Rows from block 7 of the encoder of a small image FSQ autoencoder, named by matrix and row number. Rows with one number within an expert belong to one neuron, the router's apart. Each number is 200 + 30 x the weight over its row's rms, rounded and kept within 0 to 999. All counts start at 0.
Before each expert's rows are labels from the 100 images, of 14976, where the router gives the expert most weight on average: "top examples" is what is common among them. Only what is clearly more common there than usual is listed. The data: microscope photos of single blood and bone marrow cells. In brackets: how many of the 100.
# router: router (encoder.blocks.7.mlp.router.weight, 16x160), inputs 0-79
# up: expert up (encoder.blocks.7.mlp.up, 16x80x160), inputs 0-79
# down: expert down (encoder.blocks.7.mlp.down, 16x160x80, transposed), outputs 0-79

# expert 1
top examples: cell type: artefact (32)
router.1,179,216,174,195,187,246,257,190,228,233,208,187,206,186,162,204,179,202,182,196,149,184,238,194,176,215,211,211,185,219,170,186,228,161,183,168,224,203,170,229,175,200,179,217,227,219,162,195,215,232,186,191,179,186,213,168,230,169,209,178,191,156,228,192,233,131,269,228,172,249,231,188,253,248,139,209,141,182,228,219
up.0,184,175,165,194,272,160,178,206,201,203,172,187,264,222,176,214,243,171,190,229,270,174,208,162,234,201,242,183,197,241,203,207,240,231,194,203,168,203,141,231,185,142,178,185,217,160,228,186,235,146,234,191,195,232,210,173,148,243,218,198,157,195,137,237,188,139,168,197,196,196,181,189,180,235,206,217,170,217,177,157
down.0,195,211,225,213,213,170,261,175,145,218,161,172,241,220,212,247,167,237,180,216,184,190,205,208,152,159,174,176,195,200,244,140,199,191,175,183,233,223,214,187,175,231,201,206,192,195,204,218,186,202,167,134,159,184,208,197,217,176,176,234,180,215,259,217,230,214,114,210,185,263,203,110,233,241,189,209,220,212,200,231
up.1,231,206,239,182,196,204,267,248,172,224,216,200,233,199,233,237,166,163,261,201,169,215,234,181,233,182,215,226,185,167,179,144,176,181,187,229,208,208,187,181,230,238,244,181,230,185,222,145,175,148,253,189,155,164,170,176,240,201,215,215,178,169,244,225,242,219,222,187,152,202,262,183,189,226,232,196,174,259,230,128
down.1,197,231,243,223,213,171,226,190,182,249,195,212,219,195,232,261,170,279,186,169,196,223,196,206,189,165,235,177,178,177,218,128,200,201,179,235,210,259,158,205,242,242,172,193,196,186,215,231,208,211,143,169,142,221,220,146,208,186,197,202,210,195,290,209,218,221,124,231,152,234,223,163,196,192,152,209,234,219,200,186
up.2,194,207,163,188,210,208,196,157,192,198,193,176,205,287,173,226,214,136,179,198,223,180,203,173,211,229,223,217,177,188,221,174,200,215,213,194,188,208,245,253,224,198,203,174,166,221,215,182,196,257,176,166,209,231,246,246,230,230,165,182,143,256,228,209,249,220,219,176,208,230,221,178,166,170,163,142,158,199,216,221
down.2,175,211,255,199,232,196,194,188,196,246,169,227,195,193,246,216,207,273,160,215,158,188,208,200,232,165,181,184,185,164,208,155,215,172,140,196,225,223,186,192,209,215,181,151,208,194,251,211,204,250,185,166,171,213,238,159,219,210,171,178,183,238,248,218,210,178,122,172,191,249,226,175,209,181,165,176,217,197,194,210
up.3,239,206,227,153,183,201,217,277,216,231,193,184,238,211,175,271,176,162,217,197,204,225,193,192,221,190,194,176,213,128,140,198,188,179,181,211,193,232,233,221,167,208,160,164,236,174,234,213,198,198,205,206,156,181,198,217,210,172,228,248,165,228,257,201,194,198,224,192,209,218,223,121,127,280,188,187,192,202,217,176
down.3,197,252,212,191,208,194,212,207,144,227,150,176,216,194,226,197,169,258,180,196,182,169,202,184,178,148,146,181,204,161,225,159,176,176,160,221,230,240,195,238,241,211,212,177,188,195,214,245,221,262,165,145,183,214,248,192,224,204,230,187,219,189,228,224,221,202,116,231,206,249,211,166,187,214,157,220,221,197,197,213

# expert 7
top examples: cell type: erythroblast (32)
router.7,192,200,242,227,196,225,184,187,242,238,201,253,234,208,193,229,206,246,158,249,175,170,192,142,169,249,195,199,200,127,249,200,213,159,214,245,194,170,164,166,194,205,211,182,205,188,185,183,224,187,205,248,202,172,203,216,250,176,160,197,201,161,177,180,231,223,155,244,190,284,240,182,201,186,160,183,257,220,176,187
up.0,196,195,197,223,178,191,223,196,158,197,210,218,197,201,197,165,206,217,225,235,250,210,160,195,220,128,212,199,171,201,232,221,279,241,217,245,228,275,166,245,260,159,220,188,192,170,251,164,198,177,195,150,172,234,243,200,214,246,279,180,196,158,181,205,206,194,181,154,186,180,194,168,184,211,171,203,128,214,166,167
down.0,223,217,237,226,186,235,187,179,164,196,203,193,189,216,200,212,226,217,199,182,190,204,241,197,189,148,196,180,218,182,248,188,187,206,214,225,200,244,174,214,187,231,184,165,208,168,180,183,219,192,196,136,187,212,301,163,222,182,200,172,215,158,228,229,209,229,97,194,185,232,182,235,221,229,159,177,181,238,154,213
up.1,217,156,206,207,212,200,176,180,207,234,202,207,200,217,251,199,227,240,182,190,181,206,211,170,229,236,188,165,231,186,173,150,135,168,187,212,205,173,213,151,230,210,246,232,216,195,176,190,258,231,161,229,222,221,181,185,230,193,213,222,148,254,183,184,213,266,194,196,139,212,233,193,195,175,206,152,153,173,246,176
down.1,257,222,243,173,215,212,202,199,262,198,184,201,187,226,206,194,184,200,223,180,261,230,203,227,196,226,215,196,187,261,213,237,198,228,231,157,200,194,209,227,198,194,227,193,194,190,201,148,167,199,183,181,230,179,258,160,227,168,213,237,230,153,174,224,194,176,224,197,233,144,173,214,203,213,191,234,224,230,170,171
up.2,173,207,187,181,192,219,190,204,180,175,239,198,241,169,133,153,210,212,218,203,251,222,179,209,233,182,164,204,161,206,239,187,266,247,211,194,217,224,187,207,228,182,235,181,185,154,191,157,181,173,195,176,233,223,211,166,184,285,258,148,238,103,137,181,193,150,235,164,220,209,179,225,180,174,179,219,170,238,169,157
down.2,267,202,255,221,180,205,182,177,182,195,226,212,184,205,178,239,233,222,183,205,189,192,286,169,206,204,198,176,224,173,215,207,133,143,221,188,204,185,215,211,193,196,192,195,220,203,185,191,225,189,179,165,187,191,253,188,223,163,178,192,207,192,201,218,224,205,91,192,164,211,186,197,207,209,172,198,175,222,165,185
up.3,197,149,226,204,161,183,260,173,189,191,196,215,160,135,164,147,183,192,181,196,168,213,153,199,207,198,147,158,181,180,180,155,243,127,144,168,184,182,254,271,195,214,198,215,233,175,173,241,178,287,228,241,182,236,201,202,143,231,168,206,240,234,177,214,180,177,218,210,178,183,251,179,252,220,205,202,203,190,190,156
down.3,256,200,226,181,201,195,185,201,236,209,179,186,202,180,199,200,181,199,203,205,239,194,219,239,186,219,173,200,181,236,213,236,161,232,218,159,173,216,189,190,201,168,211,232,176,219,213,188,182,197,240,210,223,204,228,200,194,154,202,209,237,143,188,260,199,183,200,182,236,168,180,185,229,233,181,236,231,218,197,166

# expert 12
top examples: cell type: lymphocyte (50)
router.12,220,219,172,229,205,195,202,140,215,207,173,185,140,196,132,241,186,233,163,181,176,142,190,190,209,202,244,188,181,182,227,176,196,132,186,178,157,199,229,231,172,211,189,195,171,188,218,159,197,212,268,253,228,212,188,200,209,198,164,223,236,206,221,146,210,243,250,230,170,226,181,243,205,174,169,224,228,226,180,224
up.0,216,185,222,187,194,208,234,189,185,188,126,139,154,226,200,221,243,174,229,200,217,161,179,254,210,186,181,191,212,250,248,207,176,202,215,224,190,208,224,236,203,168,177,153,197,230,267,203,208,216,266,186,268,194,214,213,205,228,171,232,208,224,210,177,176,180,219,178,222,113,160,195,203,212,232,205,212,223,190,193
down.0,166,240,191,185,205,185,198,203,187,179,173,176,236,214,170,189,227,176,230,294,209,195,183,219,160,181,215,181,215,231,187,225,229,213,246,302,246,196,181,219,248,176,226,164,182,186,191,188,178,187,171,165,178,193,183,218,189,204,205,171,136,140,191,196,197,188,200,217,212,146,189,222,177,186,204,172,233,217,201,159
up.1,233,235,186,182,241,183,214,200,219,209,171,198,207,214,237,256,178,204,180,164,179,164,196,204,195,262,222,205,200,217,279,196,172,212,202,143,223,216,198,216,183,219,199,197,173,187,192,210,183,260,259,187,168,218,163,186,228,159,153,224,257,227,179,200,184,200,175,212,207,216,180,198,196,201,246,243,225,193,138,193
down.1,256,192,219,168,201,199,186,191,184,170,176,182,210,209,159,237,226,159,231,283,155,231,233,212,246,202,199,205,202,237,237,156,233,218,225,274,213,233,187,208,240,208,216,187,211,181,193,179,178,198,185,181,204,190,203,157,147,215,206,175,200,208,219,238,172,194,234,194,210,141,197,218,225,245,182,169,198,215,150,197
up.2,192,202,193,205,187,218,197,133,199,214,156,188,194,199,167,239,245,246,187,177,188,163,166,175,191,197,196,192,190,205,262,208,228,149,198,139,177,167,211,189,205,209,180,179,182,180,209,165,204,223,248,233,210,193,178,220,212,169,151,202,296,239,188,185,233,215,200,231,201,213,189,187,196,193,184,211,252,211,114,227
down.2,167,218,146,199,187,194,214,174,164,158,214,154,177,167,179,174,186,197,233,186,236,184,199,228,199,111,187,185,175,279,212,167,244,214,191,205,211,180,220,224,266,202,190,206,206,203,149,199,168,196,200,156,190,222,198,203,226,213,238,184,208,110,232,198,182,192,210,212,170,119,174,174,202,212,206,219,162,211,172,239
up.3,196,196,223,246,228,211,203,234,172,206,209,176,184,212,191,208,195,217,212,136,212,186,162,208,183,206,204,214,183,221,230,190,275,196,245,122,185,171,187,182,191,204,205,151,145,153,195,209,185,248,200,228,220,239,214,213,206,237,214,183,263,215,196,221,204,218,192,202,200,215,186,202,191,190,195,224,242,225,153,231
down.3,127,212,179,175,175,215,204,243,128,127,181,189,177,197,147,212,203,207,184,207,189,202,196,266,211,172,163,161,191,285,158,192,203,246,195,221,209,197,193,203,227,216,236,191,193,152,198,197,201,199,187,185,146,219,187,161,200,188,193,200,225,142,216,174,175,149,190,211,221,144,192,186,163,175,210,244,199,190,140,198

# expert 14
top examples: cell type: erythroblast (47)
router.14,209,180,169,244,199,236,240,205,225,168,192,188,188,172,160,225,205,233,164,174,162,152,232,220,213,238,192,219,161,186,181,207,219,161,176,205,140,177,174,204,172,202,180,181,186,175,162,207,212,226,238,260,159,182,169,199,183,189,173,239,189,184,229,192,208,180,300,262,212,223,188,219,226,216,171,219,203,245,238,229
up.0,225,239,217,262,162,218,164,169,212,130,202,185,221,203,197,129,203,183,181,160,191,232,198,189,214,224,183,253,204,196,181,234,132,211,216,206,259,191,226,201,221,158,180,187,202,231,180,216,200,215,119,200,182,223,191,223,147,166,222,206,247,164,191,192,263,190,165,198,207,223,173,197,175,166,206,214,218,165,128,202
down.0,125,190,170,202,169,194,214,240,202,219,174,237,175,197,245,158,175,267,204,182,237,205,188,194,118,165,182,171,152,202,246,184,159,135,231,164,219,163,177,175,157,192,203,204,173,194,227,200,261,222,176,166,172,214,253,235,227,206,202,176,239,189,230,245,176,195,189,175,204,248,226,186,199,170,194,205,212,227,180,184
up.1,222,193,246,216,182,171,198,232,204,224,156,189,187,246,177,249,216,195,227,212,183,213,233,215,192,200,200,171,156,202,270,185,251,227,254,217,229,276,244,199,231,183,175,156,204,211,168,222,202,238,216,165,167,225,201,155,207,145,270,193,213,175,166,173,256,203,154,148,188,194,162,191,207,186,189,222,209,223,195,180
down.1,166,208,170,209,225,171,210,199,184,194,168,192,179,210,185,183,164,270,211,148,239,223,147,258,122,172,193,178,165,224,212,177,236,139,222,140,213,190,159,161,213,206,211,193,154,226,200,229,215,253,184,182,158,203,239,189,197,197,189,220,253,185,211,243,199,192,203,212,211,173,162,182,209,178,182,216,192,222,175,208
up.2,179,175,169,190,213,192,209,208,224,185,207,216,205,197,261,179,177,198,192,158,218,187,245,203,196,200,211,207,205,177,126,202,169,186,143,169,155,182,195,204,191,201,232,271,177,206,209,236,196,210,219,193,227,169,201,197,223,227,189,216,174,116,192,176,166,205,235,236,211,229,239,199,187,181,208,190,194,197,255,200
down.2,225,175,226,171,201,196,209,232,207,186,173,242,232,176,193,226,244,216,177,265,196,221,226,170,198,245,266,224,169,203,199,137,249,192,204,220,127,222,187,230,238,206,223,178,222,201,216,230,210,174,178,211,189,231,137,180,173,185,198,198,162,222,216,198,196,238,263,210,217,190,202,208,281,218,178,191,233,190,201,184
up.3,206,195,204,199,190,191,167,230,210,149,189,200,168,240,217,213,268,222,272,212,168,238,162,195,221,225,136,162,226,140,199,166,197,231,188,231,220,175,196,190,218,216,189,181,206,119,160,264,216,159,243,178,190,193,217,185,251,183,223,242,203,260,189,269,222,222,186,169,188,208,236,196,204,167,171,190,224,196,215,217
down.3,183,224,177,216,198,216,212,232,175,195,187,189,178,184,239,157,112,283,187,165,253,232,158,203,135,161,197,173,182,212,241,210,235,163,203,173,211,209,175,199,181,199,183,212,180,230,222,229,227,209,116,201,173,173,220,197,227,200,219,219,256,148,209,256,179,228,215,202,220,199,192,156,204,198,202,229,180,188,175,192