python train.py --encoder_norm="rmsnorm" --decoder_weight_standardization=false --decoder_upsampling="nearest_conv" --eps=1e-06 --batch_size=64
Rows from block 2 of the encoder of a small image FSQ autoencoder, named by matrix and row number. Rows with one number within an expert belong to one neuron, the router's apart. Each number is 200 + 40 x the weight over its row's rms, rounded and kept within 0 to 999. All counts start at 0.
After each expert's rows are labels from the 100 images, of 14976, where the router gives the expert most weight on average: "top examples" is what is common among them. Only what is clearly more common there than usual is listed. The data: microscope photos of single blood and bone marrow cells.
# router: router (encoder.blocks.2.mlp.router.weight, 16x160), inputs 80-159
# up: expert up (encoder.blocks.2.mlp.up, 16x80x160), inputs 80-159
# down: expert down (encoder.blocks.2.mlp.down, 16x160x80, transposed), outputs 80-159

# expert 12
router.12,199,158,154,189,311,205,242,162,243,253,255,234,220,178,191,287,223,193,157,242,188,206,182,307,176,196,155,230,245,136,131,297,235,255,210,261,223,164,223,196,220,151,197,197,192,194,131,288,182,145,181,173,191,189,147,209,177,189,193,192,236,202,246,198,152,212,151,157,227,127,164,175,184,251,165,227,229,142,141,218
up.0,159,184,148,203,209,222,193,253,137,208,201,218,204,192,166,209,202,227,250,137,254,187,239,250,163,185,280,251,155,213,220,223,247,242,218,190,188,205,213,221,144,237,195,152,165,176,185,250,164,203,231,235,165,165,276,236,157,176,238,142,179,212,132,123,252,233,227,251,200,175,153,190,179,258,246,108,170,194,189,184
down.0,204,177,122,147,167,173,196,186,196,201,167,179,206,189,142,222,226,245,223,194,213,195,156,234,181,224,178,167,204,221,192,194,194,157,205,186,185,209,167,240,229,196,211,223,215,232,214,111,120,186,265,141,236,159,261,267,209,174,215,268,203,203,205,238,199,235,191,212,146,272,195,231,164,179,235,235,188,186,261,226
top examples: cell type: artefact

# expert 8
router.8,242,165,227,204,176,162,167,194,218,175,164,227,165,254,263,196,177,139,168,184,193,238,209,189,201,197,220,139,145,214,163,169,182,204,196,255,204,201,191,166,223,208,162,156,152,206,200,111,185,94,343,209,243,237,189,237,194,207,224,299,161,191,233,252,206,186,236,198,235,245,189,249,217,156,230,207,308,169,258,180
up.0,196,180,198,220,255,159,196,267,209,205,264,136,202,202,178,135,206,155,257,171,140,182,200,225,200,212,190,182,209,218,183,181,244,229,177,178,105,181,121,232,162,218,157,190,175,230,201,263,126,263,212,160,247,243,226,205,225,196,236,249,227,296,243,210,221,159,241,153,187,195,192,155,207,130,211,77,127,165,179,200
down.0,189,253,212,255,176,238,187,184,163,152,220,131,214,201,210,185,162,229,267,186,219,236,186,142,283,189,187,206,208,259,187,143,115,205,172,168,234,212,232,216,131,211,180,310,240,168,188,165,218,261,108,206,216,166,212,181,175,236,172,210,184,207,190,180,242,183,236,234,227,198,221,172,201,210,152,210,131,220,195,162
top examples: cell type: artefact

# expert 2
router.2,193,190,169,171,238,184,206,232,255,209,172,316,202,177,211,251,111,166,157,221,188,195,226,293,150,197,152,198,188,218,171,274,211,253,194,165,178,196,226,177,277,174,202,104,117,247,172,245,211,146,267,181,233,233,247,237,146,195,192,230,206,195,250,165,180,170,147,160,204,186,113,245,192,207,226,241,315,153,177,235
up.0,184,209,151,175,177,149,193,216,194,262,196,240,212,198,150,208,198,215,222,247,211,166,139,161,166,171,176,208,251,304,198,242,192,174,243,198,174,139,281,246,171,155,254,225,207,197,178,215,149,210,204,201,205,210,197,255,245,153,233,109,201,249,224,219,140,235,112,210,161,188,158,156,181,172,207,265,132,189,190,220
down.0,167,162,207,159,286,216,201,158,182,223,184,187,218,201,192,227,177,181,246,163,151,168,146,263,173,163,174,206,165,167,147,216,208,211,232,191,231,141,171,221,192,197,177,230,199,218,176,221,243,102,206,238,162,160,174,242,236,209,289,199,222,225,245,152,171,254,158,168,150,253,158,207,102,241,203,207,214,163,112,169
top examples: cell type: erythroblast

# expert 14
router.14,149,131,235,242,197,137,186,231,161,193,169,230,164,188,213,178,162,171,155,181,263,250,216,260,171,159,222,144,158,259,228,174,188,179,169,260,164,139,223,174,241,214,183,226,161,211,256,167,107,88,285,151,150,202,184,239,193,204,174,247,201,200,266,226,191,181,142,255,218,256,192,192,240,163,255,223,259,155,238,183
up.0,195,253,94,203,182,230,207,175,288,177,189,234,207,138,234,170,250,231,199,189,211,217,183,258,191,257,148,209,129,247,145,205,235,188,113,138,134,280,224,192,153,189,197,263,191,116,193,221,195,217,173,217,163,198,137,173,175,216,181,253,286,202,185,208,184,184,199,202,125,192,166,113,158,127,226,167,220,217,161,267
down.0,149,161,159,233,221,216,214,177,116,186,184,178,278,183,228,163,190,253,161,219,167,223,103,220,246,188,194,241,184,197,151,217,171,150,240,245,226,201,216,219,185,164,171,254,245,181,218,186,146,173,184,151,94,183,186,339,183,256,256,237,206,190,289,250,180,192,193,213,200,228,172,189,170,231,111,221,114,211,202,190
top examples: cell type: erythroblast

# expert 11
router.11,176,217,208,139,287,166,187,163,187,197,209,177,268,226,163,150,341,236,218,204,145,216,191,170,230,205,232,226,270,200,240,184,162,191,177,238,183,164,136,251,251,221,159,228,239,232,207,219,192,252,153,214,189,236,175,195,271,209,281,210,223,212,255,228,206,261,242,92,177,194,217,153,216,183,177,143,180,259,135,245
up.0,194,161,213,184,268,235,201,202,244,233,158,201,206,206,150,215,144,202,164,181,203,181,92,145,224,208,185,178,202,207,211,147,171,218,200,206,232,269,141,188,245,121,231,166,149,189,225,204,243,184,206,246,208,155,179,188,210,216,210,246,212,149,173,264,136,171,156,250,212,147,159,182,217,135,211,182,213,164,190,220
down.0,139,215,116,217,233,158,230,212,181,293,226,217,221,167,183,232,182,170,161,198,175,203,158,207,211,247,285,149,229,169,273,154,212,200,192,279,227,170,219,209,207,298,181,169,210,168,221,212,251,243,179,151,227,300,175,221,294,207,154,122,213,166,211,209,219,185,169,141,173,211,216,138,222,215,183,178,260,255,142,176
top examples: smear: peripheral blood; cell type: platelet

# expert 6
router.6,176,249,215,217,139,223,178,250,218,165,180,189,171,218,231,151,135,222,163,183,149,218,258,216,224,175,245,211,182,282,194,189,193,266,174,96,189,236,233,168,244,235,154,99,175,178,212,221,278,272,172,254,206,225,256,197,159,223,172,215,177,183,174,159,210,169,195,220,223,129,233,163,206,261,199,218,178,259,187,220
up.0,177,261,191,205,184,259,158,179,194,214,145,155,230,244,213,163,227,197,245,168,131,228,214,164,238,171,232,303,189,199,177,173,191,246,167,150,249,239,227,167,74,227,169,257,161,154,219,220,240,248,69,235,209,213,204,190,170,236,224,119,177,167,131,174,246,200,175,191,219,162,232,213,221,292,226,184,112,261,160,161
down.0,157,211,125,187,192,200,195,208,225,190,195,186,169,221,126,179,161,245,230,212,174,178,174,161,183,199,163,218,204,211,188,180,156,205,223,210,204,220,286,249,180,131,193,199,186,199,224,241,246,177,157,221,303,217,220,188,190,215,198,181,233,300,223,186,198,188,163,120,191,234,270,192,0,195,125,298,199,224,197,232
top examples: smear: peripheral blood; cell type: lymphocyte; cell type: segmented neutrophil

# expert 10
router.10,131,189,143,245,178,262,151,287,180,242,177,173,208,154,159,214,151,260,203,157,228,221,249,213,190,184,226,258,138,193,223,202,252,242,182,110,220,207,245,219,134,195,218,142,169,154,160,212,250,235,172,209,149,148,268,190,140,242,148,152,201,215,151,141,217,177,194,244,233,151,191,156,140,248,217,238,177,147,265,169
up.0,163,185,204,150,148,185,198,185,185,148,171,187,222,243,154,235,215,242,216,205,216,194,238,111,178,256,173,175,193,153,231,214,163,172,212,245,245,174,200,224,257,173,280,260,241,200,165,159,254,219,190,216,196,176,204,145,203,225,252,164,251,260,186,221,214,311,185,215,149,245,204,186,119,186,105,195,150,237,242,142
down.0,178,198,214,191,265,168,244,189,168,267,152,159,173,218,195,290,163,191,195,203,255,243,158,213,203,185,215,197,173,227,210,246,162,177,159,273,261,151,175,221,209,220,228,251,207,181,196,209,191,177,202,189,201,216,190,184,246,236,278,208,209,222,259,209,200,329,205,213,217,240,180,228,206,162,163,136,216,188,206,172
top examples: cell type: erythroblast

# expert 0
router.0,180,198,210,186,217,200,229,289,231,225,176,304,177,193,219,227,96,179,131,212,167,215,195,276,108,194,158,218,184,223,186,260,198,265,205,180,183,215,236,188,239,176,212,81,149,239,183,202,195,147,259,165,232,217,235,221,166,164,217,255,176,176,227,192,156,139,143,197,182,178,144,240,210,187,264,195,305,163,163,233
up.0,228,225,121,192,144,145,233,154,199,199,222,216,189,226,163,255,228,186,229,274,232,167,170,242,161,237,146,164,195,170,224,227,209,171,237,235,198,138,179,213,219,111,272,227,213,221,126,172,168,186,185,185,219,153,175,191,242,166,116,258,213,263,229,231,145,186,156,208,178,229,238,166,150,184,183,216,195,119,219,200
down.0,226,154,49,191,221,158,197,244,202,247,244,251,216,177,169,247,216,196,157,176,216,263,223,265,164,196,215,180,182,134,176,267,228,190,223,252,178,215,175,229,204,199,186,118,210,224,241,207,204,129,249,194,168,212,193,202,174,209,188,182,249,154,230,202,87,174,232,175,177,193,169,189,202,253,243,207,226,123,128,187
top examples: cell type: erythroblast; cell type: artefact

# expert 13
router.13,201,246,213,177,216,244,166,207,164,213,146,243,304,191,180,225,164,228,265,169,160,228,170,178,171,191,194,302,153,201,251,184,207,248,183,133,243,252,219,196,172,213,209,203,152,168,211,238,249,178,181,162,205,207,219,225,182,223,172,140,150,192,169,139,233,212,119,183,148,192,210,216,188,252,211,246,195,243,129,149
up.0,275,232,186,170,202,116,91,186,244,186,217,184,154,201,201,179,205,162,122,193,228,195,107,191,198,206,189,198,213,219,125,225,220,154,261,225,224,217,131,281,203,139,231,217,188,178,203,157,216,137,162,145,253,221,259,204,137,159,173,185,206,256,198,261,238,220,197,196,184,144,289,160,216,243,205,199,225,163,206,164
down.0,165,215,238,198,186,141,212,199,123,225,192,185,244,199,152,196,278,218,142,185,223,219,264,179,165,180,136,150,220,174,252,151,228,204,143,262,216,109,199,242,285,164,280,199,200,256,270,200,189,276,212,198,153,249,145,204,229,229,163,221,221,278,184,181,239,267,201,243,128,153,193,180,211,212,176,192,238,249,181,187
top examples: cell type: lymphocyte

# expert 9
router.9,206,233,214,244,165,144,160,227,166,172,183,157,107,156,165,236,178,224,258,219,248,164,185,167,174,232,149,166,221,255,249,196,219,166,272,197,141,263,211,266,149,206,269,211,189,276,243,153,203,187,201,114,226,145,244,172,160,142,164,209,255,275,164,204,229,213,192,235,166,254,229,205,147,133,264,178,184,227,249,188
up.0,213,189,151,176,200,194,174,236,208,237,220,216,175,161,167,257,160,179,260,249,220,181,133,260,129,214,147,208,237,220,198,284,274,179,230,230,166,206,250,215,123,114,225,240,142,211,213,183,169,147,206,118,172,177,204,301,211,141,180,150,221,238,178,212,250,200,148,227,185,228,222,192,158,184,202,198,205,137,208,201
down.0,216,198,210,211,220,232,255,133,183,142,205,186,237,212,199,126,223,225,167,184,144,176,206,139,221,155,226,235,182,149,254,121,136,221,227,150,224,213,173,246,183,212,185,191,202,229,165,152,249,254,224,255,179,187,201,203,270,153,269,152,190,195,209,177,274,203,259,169,213,196,238,165,199,239,95,183,216,260,223,264
top examples: cell type: erythroblast

# expert 7
router.7,219,171,189,223,296,195,251,237,220,269,198,258,252,174,210,236,161,195,127,194,166,208,184,281,127,164,215,227,142,150,154,250,230,248,191,253,212,192,216,150,235,182,204,142,136,215,188,251,131,75,290,180,202,232,194,222,201,209,185,222,150,163,222,174,189,136,130,207,241,182,147,237,211,226,228,258,282,118,165,177
up.0,153,203,189,163,198,177,143,136,210,186,187,245,140,254,244,157,277,158,216,199,226,205,208,243,201,247,238,277,170,186,190,191,242,187,186,171,205,194,118,247,160,199,202,162,214,219,229,203,166,192,225,279,180,282,212,117,225,186,175,220,160,184,189,172,160,246,244,239,161,201,169,255,198,232,144,236,215,192,272,250
down.0,217,145,87,186,181,222,245,218,159,259,232,271,230,202,204,254,181,197,174,246,275,181,220,279,158,197,258,195,197,243,230,231,229,191,194,230,176,193,200,219,196,190,160,128,198,170,194,171,186,144,198,228,112,168,225,240,176,200,175,123,204,290,154,160,140,213,176,203,228,202,108,154,184,263,128,134,160,141,181,199
top examples: cell type: artefact